Rows from block 7, named by matrix and row number. Rows with one number belong to one channel. Each number is 500 + 50 x the weight over its row's rms, rounded and kept within 0 to 999. All counts start at 0. Numbers have three digits each. After the name is the row's rms in percent of the matrix's.
# convs0: first 3x3 conv (model.mid.1.convs.0.weight, 384x384x3x3), inputs 378-383, a 3x3 kernel for each
# convs1: second 3x3 conv (model.mid.1.convs.1.weight, 384x384x3x3, transposed), outputs 378-383, a 3x3 kernel for each
convs0.98 100:511453469548529526592483454466525576473571500496448457409502532482512459484497453634496514433479649512559527489532535625511639538620503568568500515536548492487493
convs1.98 099:541521469485548471457527525483453517495527582536493511509553572557463527538560538440542540526455568519461478507442525459501570406346435572580520474387519503475546
convs0.99 103:494570452462479490477610574512564592463445517518500601524532471525548423454542532567498486531497537413422603512520534523366452477521553510508541515584584502492534
convs1.99 099:493440409534466482525410445539511484460558421543498413506423499485560459550531404607466493524468442479549516432506567507505456574440494495604442529510421516462416
convs0.100 102:450525555460501382536561464516568500511471471391529521529384494511541514515429488551425535456565507539464454455510589441399466463484463582469564464586455521471531
convs1.100 100:466477510483430469513497502434446538517463482450463460459509553532498535551398552483494475486577540506503423447529491508500477435462342508516464499559489567421515
convs0.101 101:456474522467451498515462609476464540543570487464460425515386536481552532550514515555495523507514493601478473539479444526461436500486467481461414468545471538477517
convs1.101 103:495437559545551490514400508424562520553495517589566563503504449437507407484575468472496424517577520516428385495478566504370432467483466518413524461565490540523427
convs0.102 101:404482490468428479563470530415457513453409535460522595457452463519549518546514513569563565585404454389549535519517466512552480521495542486452495402503453568650509
convs1.102 099:573487523467597428535498508452515529502559479500453534552477542477514442417499470531438539543505490431581568575519562520475480531435501486608433479443486589472459
convs0.103 101:588516546513537504472473501550504483347480534527497483493409621517538392511534626505530518506488556479522499504454486531479483410507546569584402431466462424478544
convs1.103 101:488547541532545521442508492536483489464477558545524585410436507503508439452496430408524559478475466536548431473500560543402480494466555494473463512607359488441465
convs0.104 099:511539593512478447540533489580527491418482529442578418457473423451542456439520455552534502495524406551569467496457502485566504596575457545495415438509426505507505
convs1.104 100:456456565537469483557507374466529409387539517567431473459457462506422519420485610579585419469427521555481479485474482504499549498485517442479494484406412489527554
convs0.105 100:510505456431516395541487501450547477495517552468569502440508565533491502524503511575619485444488515530479479593554448510501487507474481511494431506517514472530504
convs1.105 100:439472429422443486493405421536559425512535494412504530530526414512518545437532545504526571423483547399475493583514427604491455486470434433501466514388472489542470
convs0.106 098:505588471444509540469546478477512411532470470405494559459447594441505519503541516630478422475491580568534422454416526537532420526440461539509440443381513421548548
convs1.106 102:551522470521446489367559481578492498575503436592436481503541468537508534447567549543440536474484528493449506422467497486535523562429515527524384528498461550456391
convs0.107 100:504440526522475562422445453536499598576524469501485459634517560528536460416448443514574466449452593603531497508497490574538546403415536470432622519568406594560578
convs1.107 101:527440443506412501520571567475536459596581489474573472621587494568481442454560513507614473434462461477492563547444480594468510458463434524612548561524514530506570
convs0.108 098:458480560475425481448467551463536586499565543510463578575634558487483501466451459546567559460550445444462487537456529455570464444603555510559603422568578531531488
convs1.108 099:479535474550560522525470455441470433484540533490483476501496513475598478540514465502544535575540458517419494540397546490434496516523597476526396457538543535467546
convs0.109 101:437454537458472541356613437557490471494555401468431461550456463581504479523478463458563452446555571477493550617475529537559524490465475560478542448431428552430514
convs1.109 101:508502444604447589588568496464526445575493594603507464497502544453514498472404468432474579424530465416529613452447555540533523525521553436526436541401534565420529
convs0.110 100:503502501533513505464441415412550511513488508504419472531521515512502517505469511495516520405413561588545537439604562573508503475446518481497594556434563500559565
convs1.110 100:345400565411576564603489457486490525476439515555485534505500513554502474510529483479553546545445517525531571469629474418572511580508474487545533562473519454532484
convs0.111 102:497473506446397498521553466497487454513490419526398480480564427525560521436483479542454543488531510484524446547483502501499459507499424503500462373467509419473494
convs1.111 100:511462593440567565565411461535475535448549502475537491483498439516531513450467500439528531517521478502529473565488483520496520444423475601524510537498578511535455
convs0.112 101:519494492535464561455504614519461578497481509561476457509511607494487580526524545523497484577488514490401586545573492416510501433476468513544500445499455521414477
convs1.112 099:606442543491543485522557584491411487471540498548516376570569516414478536425474492529512470575496489525501468538528432522434403481485522490502487453528530575515524
convs0.113 098:430594517548455505481465548568453467496563495508471543503471402541443420555509556485592495526503599537454506513442584445438447491516520513561476517480509431477437
convs1.113 098:539500530521435531515526585539522465484601514501474477507533584418541487505513475611499562487490532459438403456450453510407421509494520481472469550545485469495557
convs0.114 099:457425444599448481548466476511538518468378497493522518479570458517520532512550419576578435456447556492497553456508491459621517540537441472452468574485464563493518
convs1.114 100:383491510476435563453396508459496492430504421428500527479638420475467508537515452589572534455544552510524566473556575569452502467533557508496564468530468539541459
convs0.115 099:523494558521410488491525470568544509482469438480431470465476505498498478560607429460451500502422468551576502448528528516554464493487453497463525478489433459542500
convs1.115 099:390419587495463481513473489610509461425503536506514538525580547435525484550447506594453465580572377531536413553428480513453467419492553528483519525592412458506413
convs0.116 101:505574455551559555516503483586517515510490563629433445529481530497587541405479486391486472512557565538449505408506347494503464559522579606514526461482464464571433
convs1.116 099:523492493521535579433544466474467414433462468420520529389536489536517446478493479523550554537493507477510490506562543449520528533568480540488523563520475503483400
convs0.117 099:470499543500470532516579482411452486511528556400522544503577536542507537476457463482521522440505389630609432480501468546583519551462409498508535473508509535545493
convs1.117 098:473493515500572472478423536432407545471507449489446550452449399515474446464467474566465539454482538469562512515532602419446492478445492415467506463453507417460512
convs0.118 099:495499424510554504597479526525545485437497485443541412473544611475380519547446564495482556506448567487580463542417560455570520659398491522411552507491454486410481
convs1.118 099:456505525564495570489517578502550494497468538424506540565625496506483449461541561494479418536463505409505584462490472470477524541459513524523560550528443469549488
convs0.119 101:462393522433570493588489465479439528478528545486512591491400455573490538535522509564544500427476438451507445540409504479438509521496459587537443439462458450492518
convs1.119 101:505510480492507436462560525432589486499569448517573460507445493491519541537388479475539469416474487511500449486518521336552458499513599498552555527555448399432537
convs0.120 100:500482427379528523499538436500494427524531512374480482518427562521531542510609518502510530511454535478544476539497557515567561558501508555527443542494481533573523
convs1.120 098:453566451522473495485600480422503448574459482432401496541575509418518521439495535476543459493393507565471542487519547512497519504459447527462601571492498528452583
convs0.121 097:528440494527449547496524451592515441550501372489509506477503640536432444662536456511509466503530407464548532528528483465543555605473531536526579500479496462584394
convs1.121 102:491564466508512585520424493442470478401517505482506484591552526437507501447418631482550596450487459537551580443534528485542543374552475465526497545529557513496445
convs0.122 101:407494485419434473470490490514573497451445395525498526452549472438487535440381407541565512492513507491480486447594397532458412479477509643452608514441416500505575
convs1.122 100:515494452417528430446537509527463506474520533524439492560401492502521518518552570535424555466613455561467501491421573495452478501479456518499529578474489426525439
convs0.123 101:465469560499486489520584503442426549436447523474426536481519460467585477549451525403547527544566441502489479479576550492413471565510471486481467556502469492486464
convs1.123 101:572525495479518546543507408452461588500557410513544479379494524462491480544496493499475468490447420453457400485575506499513527379487465489476458513506440464518411
convs0.124 098:464438497560500558546557502617544521480497577451499516536474517517468481541489491494531578548399470450542494536537496494570473474458545544444539426543499461468426
convs1.124 098:507530525514475564508575421560524468493420583479506604494575480423561489510490517476538534507493504447478574519550448563611417542448591520475449497481561555486522
convs0.125 100:518440520552477585604524497597448529500423496409450516503474574576459539510443484488456533462517552462522501428595492574448552494526569432504489580509491492573429
convs1.125 102:680481531560360451512422532579456407481560382554472550484509426553504450415464532457531494557509504470547574498470542582512429504536530524561500506489592472563483
convs0.126 104:500550467488555518533428506441499524472549477491594487515506557543426562501437494454510461453542533556454504465567485507414502463522485557509513439583559509475481
convs1.126 099:526517490386513542450478486480548467545451527533432467511564522505527469479485504483478464498511541495521525563489429422514486457453473461437479485434456537453484
convs0.127 100:494388544469420491461529467483520558415498434524523550496489424555407531546467595525492436426490453493506487566472450519514597472511515574507538613475586467518397
convs1.127 101:550506520441488560406550564436456513521563561453515505523502522488509498453566518507428557561560577547455433406491483587566545478506476502530502454587425557478549
convs0.128 100:403538535388466431554472458460468527544530448519507503397435480566535466568528468543477554517594439427476462517536530524501536490489549417502459517548378405469539
convs1.128 099:511516513482414467512501532504490597467515502448438503491550493413491426564505520458503510483519459526484480515480512531514508446615498453559478491509519500503561
convs0.129 101:511522493569509546527442569522496529532481422414516486522498477501451488506555502573535478460472528437571504512589477482434529518446401540453523485528427499636547
convs1.129 100:459467456503539547411511441462548386521506537433590528505495455431504567496496538558460524542471451488501486508524473574506538439529534593543576460575486415497495
convs0.130 101:464533481515502527439508528383493564500533504537574452404517426515497442471530549607501524525526529459412343521496480564589491504489569428470518539561471458462376
convs1.130 100:551460496427536433543485547492471472504513503548430563587545461512481468547515525451467554432564465499508566477496502511548551435571545541443511564508549554460492
convs0.131 101:509490564516446493557529454452544502419374598549533496481534519502544561457525370438458457478494634473485603571449444499502519566467573495522520494414556605484522
convs1.131 102:568492509433435452474559418497494510515554503483492464488558519537475479467546432510546556516504472483464488549552572525463524487535456612514483447504484403522572
convs0.132 101:565553521478511453522533527466532466490541445481399506520590482447468459512542529515378487487426416510447481526496546521567613449546453432563532502552479506409448
convs1.132 100:484596510428481550593457515509509525443447456625510521507421465513539580429576407473536432581446507506512534521523580538444483477499457598462550513548539494458478
convs0.133 100:584526435447520521562481433409528563521512493414572517496628466456430571475551472597472531587454495613470514535464551571481443506546474571611503450420491408429496
convs1.133 100:541453488542449547504500479451622430479427416545492388450500436433444526543561452518552552547556486463544475406612439479475485411461510427475513477542480456545414
convs0.134 100:480586470483498462486427493530429547433461520563518421533485454467496483492424402415489491444470571439363526493472362502592508458546409516542509486513505554514468
convs1.134 100:426529550504549438471499579503557556549490527570567502577542534475552491511515484478608427465559499610568458453386482574581477505435423461482501466442472538438556
convs0.135 100:438461399578485480480534407472467524491471552499559576477505477545490505557467456565567461457525433462449490444486565426558449450527423442497514526517433500485469
convs1.135 099:498590460515462494556459447493528483552501517543510420558482448442509460548526496479554592521496532503529567551433529480512399507489457503486454496521370502473524
convs0.136 099:464480490381482514556544500541443558449551525480499557469595531503530467488467535483523511525571540521529452462566451419449438516551428521582443496544463483476397
convs1.136 100:426542577617531492513559414486433535515441503446562437522606448499497502555478517448504443544520415489458471551515423577573513566497539525539509453419467446550474
convs0.137 100:583496573547515559478483537460479502441474521542488417499510504525534471548525524543518504421475485492517559476445529485499544548513508524496458508614493503506465
convs1.137 100:440619460425558513509458513466407491596494503488482532570470605514461396439460479575500510476536449503418557474536513455452484524429558501557524458449541504538511
convs0.138 100:472475506470486560580409530541527515476466434529408476520412571350528572388436456475445473565462560510498474516469510589577438438421502531489443474468480471390482
convs1.138 099:455455514472434609532464545466542605416422535506582418428518500516462581386491486546426628438497451446431485521508497580534440524587596548461487515400481504577520
convs0.139 101:461495561522523531400500548502416508433465536516484545374450428565488467559470517489486388588397589436432478428468491476519415462473496463483487528510536468546540
convs1.139 102:528481551539443573517602499499454479512545576449476510496435636461522442451482551511582518591512580418476441518528409544477553517474457435527441556480446523432514
convs0.140 103:615476474424526450495572495490509530393538571543455426604370436621541439446497560546497461491536530479452498488525479516458436524443530508550511503546575464520495
convs1.140 100:445490561399441518510450500483548512517487506494518564467412476603450476474632451583477570489528552471443369487449498526532510498547529505534502501448452450474389
convs0.141 101:569473465468391510476524485454512410530581536570473486528475486426475489474516490484511474462498559495527516520542539399468556472413418527479398535570494515554523
convs1.141 099:465587501578532511506437450468593427468513485512576452422548533530528565485537512457576573469459500459529650441476554491513515439556562527486418467579579549411480
convs0.142 099:533540512489554474517498550455518471586501488471415447481484524426477475499615562540495479513556574557487433486536476520514449418455522547489502452505492493492430
convs1.142 100:569475561477455532500425502511485474491430464510615471417521510611478496497474438476502415477496542556580488490490480428525529584495447515476523421464550574498528
convs0.143 098:543436452519484521480490415491521497597539466555501523422635574499543519376520425486528518553438551465443404519506494373500438614488405458426454518510435486527504
convs1.143 101:412581448484504459498560564507539502505445468452600522503508490495507528433454516559550456533510553512455446510492502494427456465536466502512526465494585529459469
convs0.144 102:486419455537538477399525483546480500532493566513430482496447525494447494471444426528559534384534461498459531522482550435586614587478524585555526495506453500479559
convs1.144 100:413570530522469502573446523463556529403498432532643437467472475600460511417504530459505560471515485461462553455417446531546411477465545422451471518456528466467431
convs0.145 101:520516528426467452516460496488503509579513518461545533478449463510562491470462582484436535480569494472550562507507478496460471516490535444486435606380524505580543
convs1.145 100:472537548429478521490554387466461478555446433495415433508499470515428474446479527456476571507562446507531481498535499395522429422542439509495460537511559479442498
convs0.146 099:502505428499509478515471517495446521495560532491540503457532527567526516446486451443393415531594496509425458472522530536536570440501589432535494488454492398432571
convs1.146 103:538486548519516498547537544639514462454543599407468524453535539549478493524518520422508571500481488441472517559609554490426514555471526477493495443493493559426509
convs0.147 100:488532522503459506422490482427486486475522438589377523472526497532523512572505489530537438513492516476481491524577617640488501545560518472504581566520578586475513
convs1.147 099:487624467510623427485491541610499437515583443526487472592464490590473429508476493491431482455475502568492532529588438563541418425452550462473518505655452448439466
convs0.148 100:405491493503551527500531481429501467485461485503432392560535529537464538533497490489550444456392512563457545528514553569559493620493575466510492463487480539460552
convs1.148 101:553440510506450436457555509610490576546484593528503521555493515542558439469420472416569521437457550498531525570513466464493535520471585610534477503523481514507426
convs0.149 100:554523495508515460512503472572434576409454520590492457484534469524493557484495469658464494516501493476561401476494539506556606476520512568527518475530507508478608
convs1.149 100:473484578562519479513525560548529478529468446463410594412500537504480400487443470456444459434427384509463459513490391521416458567505467451490519545452533488436544
convs0.150 100:472524482532552521522532466570460534484582436516513601453470555453497529575453592457486535406462376590532527520552415436543625540454485522485488442501428498462410
convs1.150 099:463500514432567539457453440454479523525498432444475440416549482509597505533401529421472568384534412556465487493529589484513495436455497518468413420403509614465495
convs0.151 100:436480455479510547533494510525454532514566402578557478497453469517539580613471558484471611463446597437543549507513544488477547462589504544500509531405416566601426
convs1.151 100:552516503492478472480526483532518533443520421452387539559498483497439534547422442449453517584569444494444494464513508530536491508456489398519444466470498432557463
convs0.152 102:502380453509539425495391442422533461530433434553490560531471504558516421491463520515507522505551593524483478521540545512523541518538545487568607460455438461438453
convs1.152 100:513516532455593652563475483451552435503484476496381554554492567494535473495514528453426485425444601504474475520476538549450533441604488422561546479465472564477449
convs0.153 101:454515515528458496586490550464512510520505527549531542571519574486415479497576501489458442489573408532517506440543461498490571490448568457367532516426480466552490
convs1.153 100:542466578487501468474446535489503479550476555449507524479435443538446524540521464433497462511433511549527441497466449483411380516505536501434511522464420455620513
convs0.154 101:528435490464573463451616560461443571487538567480429556496489500430533551546498465576483477490512493445554534411486497500455470526483457371429522500447582541408432
convs1.154 101:416500513546600467475526440481609521440515472445517391537465551438519493526492555431529531440614489494507458556463395479393423496570493477426576564541460516443474
convs0.155 098:456525564494550452436471365486468482448497510516516495472590587496549515496461465482466530430489498479574429482525531503554532538607567515437502414557568421477511
convs1.155 100:503500541562513500453422397487515561395540509507454491508579557443530539523561650550484546494545556499506469450552533536559435475545442450525460504539536460584470
convs0.156 101:515565565450438530469453472464451580485424477550478528398371491566500452459640526536402441499466540451562564428509491540569543632532542537379404485593547525503472
convs1.156 100:546511525589601575529457501499552541425438574500419505548494541466457458563452521517480505519393570513505610522470478457502467427523538546496472491460481489510549
convs0.157 098:481453466437443506399511473495474472496548485482535504463472481481518532520495421552376564475528467456409470483483501393538501439588495557412557573399560542450479
convs1.157 100:467462412651412416567499469504426523479490503530526427456508469454455526397519616519568377571514647508410505416557394416489485544489501564480497479487541525452550
convs0.158 100:539435565379480469570563431477535514447456543511531558523552509420563473516482571521526525532516557597466509533560520539495529557401424457472477486478448571487436
convs1.158 100:503542493471480445501470477412425558491523465435486494508535492585464480525496463477535485465435486492489525568531454471498486566554409579520528504533501389514472
convs0.159 099:500452477560515598487480547456416473529518460603490538521490479589534538505465509484507531552529512505506540522563530471543451533496497579496510491471524461462573
convs1.159 100:521594518393390527570546605568491466444520503525529494446518535549490521467466548436570532575470555563548580468573445484445414608595517530511550438424493570466515
convs0.160 099:452529484437510518593494489509514534459556488563535522477481493555566514568587537450483497439455513516495525475509488539484540500568531467437541421486542463593505
convs1.160 103:499495481525481468485476554505484428542526508515554590468487462454571528507567450560547601479451471415587504419480531475506493458462517517475545511564497501414526
convs0.161 099:545525523506546527553538510383463512471514428394535498516511504566496537551423463554487545469441488534511552509564499478518522341452536486519501465391457501531466
convs1.161 100:490514471466464512569507454584473500476360554573571526539389376505570413460469488606474488444415499475487523498457569493454506560432485604557529546471492535549529
convs0.162 098:519575459538633521613534489536577510548515453497509553578452500507472517603439496556520548476487477472355588490541451437533506487518519522452549509499553545523431
convs1.162 098:503457448479552526492564559529550435561472445545559514564503450363532533431505514515507435540491516570510484402534453476448592470390545546492450466559563535476463
convs0.163 099:584491424392499443581471455520549562655505436484507413580554591521461496437625527521451504476478536511459481477559490585450471535460496407456506547510503564471388
convs1.163 099:490573571500573551562491607500502424449546526482507349488505451466510403530473539492451468501531498564471503514468415505499468450549493503503590498403478612482595
convs0.164 101:540528511515480431502507541508541492501536511520535571417565476547479508461443579441536495469451544450496524437504515505488605459613496553493457485509463466523477
convs1.164 102:452447541565410515502459500559507601463494417439531529507430577490530457373561443477513484546393443508531449464494480472477572489535508469471551571487549476464554
convs0.165 101:520485490619581468454448576517508486512411468512475543474434542527520478491445463542501494521490571452522419504465494496572530514521465448541508491502474429468483
convs1.165 101:461472488524573411504526524445475472447512522394484542501466546519487526481470401472526462453568498570433478455425485520520500537467530511458449615568521571523530
convs0.166 101:539420478498418550534498550442410561496519526540521484486571392484551522483498533451529537441452464591459510523511595579478510519498470503542464530567465542472618
convs1.166 098:433563387639404488447530460516475523508478418517463483555504559580499465592533537488535515489542592565478473464505451502473565569468506472468478405602494486523474
convs0.167 100:499469599498482535423503477420466465504578483450588460584541521501532582490500485470547539436495444543425490514489491568522495533546464564544447660540532528503469
convs1.167 098:491522529499533524518417573426655623535537430421520448466487499516549557463436494473510450494502496531556588426508490411491460472445510387585480502478480524495575
convs0.168 100:535399440485445499530483582546473537526485581603531390477492461537509462599469611470523554476521488492459556549527492455543478451508470421440490666410593567562409
convs1.168 101:462436549459487417456512593533573557538472496464470537546493536470506583501424471554511472459535526529543602546429521484495521451501469461446450524468563514522568
convs0.169 099:527543498546527507519450505399495431534553582484495460512534451573406523485554515412536440541448459568537431508550444500472424430421500542498475524492518538439578
convs1.169 101:434543454403475448436434583531586481508465516485409406507559451443569449435554461433435557577417484557563548511543550608464479495541543494588469440493510494471491
convs0.170 099:467491460504565549439427481544507533514496512456482380523456570456502448453487490410510398553554467409536551499412440373450532450501606495500486469508559530491591
convs1.170 098:544562549533569506398479417411447464563446534530444537471526516581445432601535484457519589528576481530507556429506618536492564477464496521351556515520534442418425
convs0.171 100:445369580569456558574459539528477543476504516513549557496552480511461578494425486536545438534515521482402441543523472528402552485437468572491487511557395527494518
convs1.171 101:372512427486501461505501483477475495450419502531444394523565520543446511526479505444545539480484518493475425526497525580428498505469486468472561524478536467551552
convs0.172 104:395433547505638567490672506554493472599602469471477490508518452514491514489464501515576486526448434461522503463564483606586473432425569433571537499510478502512494
convs1.172 102:498522503584514501486474512540573633457550472456446534503544559506518619576530475503532421559554412508555538512445561483480529451562627648513495537490495460484482
convs0.173 100:458472457489498492475533524530477532497554591462485551553510557484534497511472520439495480476477534540515540513525471508479484511527466496578579556483535491497462
convs1.173 100:494468539533521438568479488453565436486542491490511513503531479466485485577518488548478520404515400458515421467478531431467529576490549464395455611531460524473502
convs0.174 099:506439481533501462535526488545495504539498508501568568499550531413484545477402523462547515432501545477493491375551518484530432451449507447497485570531501556576495
convs1.174 101:489487620544500521557523460435496518497588432521556420479520587431457519558458574570495547463541503505425463514532567460477461504557511464392581551592487535522583
convs0.175 098:514464526472459558292410529439477436474509503532474489511495517534536441476484430488442483627506461512512402523437514509432498520438459572498542483570479474418555
convs1.175 099:549459435463435488467501485482559473473510494433529481516462531521518538460486602440533490445567536525449430491495431440574501518510572562566540425492538478510541
convs0.176 098:564435392516365483511516532518463510354404469480545439565368481480480511416375543366541531494503578437567431538478577501468502499477542488570503524536537457510473
convs1.176 099:530494459558498572582457458508536488464471476553450443488512399461517479509526491451441608460492527489422500514456601555468444474601511495484437516373534512485480
convs0.177 098:467506430455563521516490485588495537527467439489430495560497483527526460524425553412520454541523530471498461465423471463500452455587469555595470502523520569583465
convs1.177 100:538479450503480512511447504477558444575429477501519422483528468459516462469525523505436536553490552519475438546526533553557388539494531499536411444537549534587500
convs0.178 100:522522534590565463523427438508498509533440485487508587527402445555504540534512465523448523505523544553480593502496519509517565452557508505511561488587540470536594
convs1.178 098:503559386465486487434570534386549506532620489517463463469421463478574475438468435544508505552468519577503459519401526533437514503534438560500483500397552574425540
convs0.179 100:495537468505599569504470465539433505517452452615466575482567493476458501605497478491460448571468495566540538545534534521406488580480396469513455541499451472481486
convs1.179 099:476431466391467495441582419542391553467426489454542547573529465579511497484457409537464511438489465431529517438591535516525463483484440494472481458471380555517534
convs0.180 102:450495501403552501434395435540477565487525452480557466494491470554551562501448450489497485474499533513549652450457404551550503449504552508510458392472582485455550
convs1.180 100:486538536608447547458523549477472527484523517542572574574457505525505495537568431491468521530405511532444556470444497506433396467487513491445479486491478490447513
convs0.181 099:538531524392489540427464488536489494596439551496435482544459541504617552510480548532494599548458537455497557394486517490460470553462440553499586519603409478490429
convs1.181 100:468510455487479567560556551556537468460522468416502457572484545485401447441477509513497580533377466504521586436481513466558542496511499569532428445508456462601441
convs0.182 100:589451464390486507457452490605507426494409473515479495594548502485525482379498484518522478439483562420508506476492518575425487468510510483556525544439442468455504
convs1.182 099:466509502557436576505528460471424408453576500415463467477472455552477509471507505506450525548470498516455567433492519554561545503470540463543508525499561501495513
convs0.183 101:523518547398543498540517447487475466460489522546469523551367524498451541478493481501455512484530486425480458423515523574466468464514514486487514553458633514496507
convs1.183 099:476397474523492561408653500549558532435538517448481508544585471488463514528447519418539444549498610600553490471527475465455472513495458490554496557445455518511519
convs0.184 098:474551422456468374414430450544483502534495382494438519420578497428517516543512492458537487486490553542447396527500630530511495579464548494528460537542477455514559
convs1.184 101:427424539493648473446505451511494506419452483549501450537558501459516584505362462512571551405464426488558483466505486517496433453567440476562461511507444564599395
convs0.185 099:528642519486517458517489460473454592503475411454556491554497592496464429465458490477469552555494468538423487579472421413506587559412549633535458425377412485520551
convs1.185 101:556525506552418523494509526558511509487521556456530554471494459513465529561398491536483550515531510409511461603561591579536510439481436568601583525545493457439423
convs0.186 099:558484437467530555520492485519404578428449491450508561516454436525529489477525466461535599552479513548589528492413559397523509470492486485544534508433498486528494
convs1.186 100:479567519525482512443468539439590544572514582551539485486425505369552550521426570515513459504488476436484520497541514448511502478560533467504528574633501498472497
convs0.187 098:442544574479470478444442553489518518506482462447460480434572511600503550543400531423383517424500525455495504486572505427446487451459461555435488504519589469438518
convs1.187 101:427497438506443472487489516471523486567472475472520455572430499423564520435423462476507538500399548466591512480489480538497474480635472444570483488385486490520515
convs0.188 101:453522509526450501452542486480484508537403557424617562495551491495478395632525458561507444438477461473475544602600424516547444428536483484467450465497458583510454
convs1.188 101:541635472521627557410513452488496550396471503416469474550506599477439525586535515461475506414572461480459437426502584520518517423459441556469460461538546487528528
convs0.189 100:539545475534492470462500478429480542470450539444569559485424494433523548482525513504472526592536482491557520506535515526575429535519507473509475602482581494469545
convs1.189 099:528424560559475545592479460533466516408476562517448403448494454424516586551415491508529571477605462568519563505533483564381493471521469474469440503419517511493486
convs0.190 100:511488566544603512509540512518537471528545496473441394463510489496473410560421481524495435520503621543512409579469384514476479540447512468469442551379586442469546
convs1.190 101:540442430504497515638473418536527487446553470479479491580582513525590423441563503442467589569496500499498596520487493435547532454489493442475497461444564468489482
convs0.191 098:486465540400496488493514481522405491635605483521564550484528466567440457519477480481539477540421553459502451508559577508512463462594563590556550425462468522424549
convs1.191 099:558485513501564479542501513622543559555540480576542556539415538509482455521435533460502487512538489649499550483498577514516377570453551578582606514516561449448380
convs0.192 101:473584566561385478507494528454413476433458549465564489474545551551495511492538479541444495539445532529544457563557504533543569485527451540414530450502465445451445
convs1.192 098:498436510442398569561570537462549438526378538518491576449438565468545527541507487440508475435463569550528567482433448570511468501562556483468478607429433569518677
convs0.193 102:482548458457514397516500518491458556459471434541412534485481554428611527545527541559483441464431533402493610476479512404496469573477517445511499479539461497413488
convs1.193 103:507566491551517596455471514502437608479515535512550530552475547556547493506599524529478488403491496473530453445446460532486419571593500485462424457481454482557486
convs0.194 099:516459539494457515466577514458516527436403513594539504510529544470498459540623434502490415481490533541496454421587528552572572508523573545428455407446546447513533
convs1.194 099:467495512445505432510515584517536560463577501487535531499541520500480553584477437491467584492632453477531483516519375517499468475507458570513492489533513423473556
convs0.195 101:586482560529510571576544417489535514469483492494516544437510399444598419427499457531508468489588515484423538493441404509424472478448564516521512503487505417591497
convs1.195 099:407596556413468454513499535652462535540470563520520510415525457552523498444455399461567497477428475479535490559428638547483516451516562492541533539512477517456494
convs0.196 102:544575550536497497475493442486498514411458470589485528546432438567490430518504478553578658494570485503505488443538518537517469526528565571533442368541481547500435
convs1.196 098:543524424465528484541513531529462559552436524500556388467541434532508485444428509517501443558485416489491477424329500509494446547391466571457452510454403518506465
convs0.197 099:508484516401561500476471382628513466454500412441468493539445522471571489528487539555486598514451523470420428487472499543466569458516491505445509448403520517407565
convs1.197 101:587491576508528497438543426534494506512613459455525564509493502526534477515543598512497487512484444455479509515447477505548592517571563510496463449409479492505535
convs0.198 099:524437460535527422576540441570437491580594470526444497473536604553558511477492511437446508499473467499543575661446516533556559516479563441523487486532479444508551
convs1.198 103:457486476507500429460530447452581411466466439433472455574445513524453552481464461487582524511467546561531483470532541465560489457448515498521395547453458499517432
convs0.199 098:479524495519541573491474525477445511504504484510560499536398430456451490522550457486525534464495577497577536476421419557516599475501448519535519474511593549424527
convs1.199 100:470567538507540446462537515478508588457548458464514531484456484493509440509529492513565467575532492481418570515441526478516514502475498515480507512450580466501540
convs0.200 099:587533527521438497520449424480451591436567492537512497471497432530471475551521534509525442489532579575441606543524400484499576441402491542503450494456589390521463
convs1.200 098:451564615506486615469485548434433451612450535636542418468509497506496602525532581489390464520429512485540459420462488467496476468436561412550581437507459452424563
convs0.201 098:581500488488502572511470524665545553501477537567530523515553457527525436472435494516449507482526492483445633561500528573485495469468478515532486506436436542611443
convs1.201 100:528556491479536467495579505586487460489497559554418525522552502417396557481507425541504435484482428560526472399577437484462527515557481418476445552443446396552517
convs0.202 098:503527422542565513504506495575583478439462504550437497538489488530495531498530492466540523470470584457473462420553528437430603572456439570502653526478574399565522
convs1.202 101:559509474489585520467438519449447622498526526542431509459577442458510517436450500435477532429501469444590409540462436516529454451542571484472504506627503571386526
convs0.203 099:522517533468522499517413530504532487492567492508571556467442581544432543526504408536432463518560510453474439430577564436527479485396530424460542476512532463521479
convs1.203 100:437464520505569493548480426524580469470515554520571519417471440488515444453512463505573511429490462504470517570477516495445537507463612401507515509485467585482526
convs0.204 100:457540487517570589535438509519433365480394512566543464413472491516532505563468379481595488502491475483410493485567529511488557483350603598513443491577532466550558
convs1.204 100:473524477495465464508555394444539500495469463482559575524570365616501504461506485496466439509463553467518414541497517596433479531462549535521482483525438466452530
convs0.205 100:559475612538599463451483518490456450473549600532546495387473469595466552525504515625488504496478531510530435449487485454493505491450585492537479392434513477544588
convs1.205 101:477495472588510526486494464544564424459481478524539486503505556526467494576568636479504451566508536449397555456464574496489502495556433530481482546453521527492461
convs0.206 102:545459494466493575444529490547577492527524506475542435548466496521536560536480552489514507516532600470499532451532549545463548413449445508547488510449433525445565
convs1.206 099:546425521440514499430569542513444456438464450515503481470611457524536521532396524493491577438551530476490485477452482486435444519462484519564406551461514516526544
convs0.207 099:560531537476490490450533469535549556551485510453525493445500483519497509489438452522514527586510471483539516508467476554450545436593443535527488520448570523449442
convs1.207 099:509551449371481467459455491467531491537527466521413517495465511491502585392539485514501385550545417529432532436495518597475472470417578464489576551534440440528544
convs0.208 100:478421517531520459482444461623496577493514519476640408485500501517566439492536586467595437534475383544496509460476499547513580545501498528503539570490571498505536
convs1.208 100:507511503546495547458481448544477476488506536461558592478480538568551533507587481493549563491498550622535454545481546542468563515528538539544516407481469508572549
convs0.209 100:567542411614632510540499544562410445492485562532516477449487555534545514455523481528529479455463500475460577497585552526515527561516565538461479576566464567461453
convs1.209 099:475539623394555506540417542586480488509498534543521490464530537453546526569554387412491475517439451465489525372580476597547565540475515495493516599491513536501482
convs0.210 098:482509543457391486471451461519610451525448512513434459488509552493550537501468490530421523476509460490526515511611435503426558483487521436532503423506508419447506
convs1.210 100:523569470468446488507421525572580607526498547563493492393584457484449538499524474424525468529535536482453475439460474500536615517497584488596417557475390482511503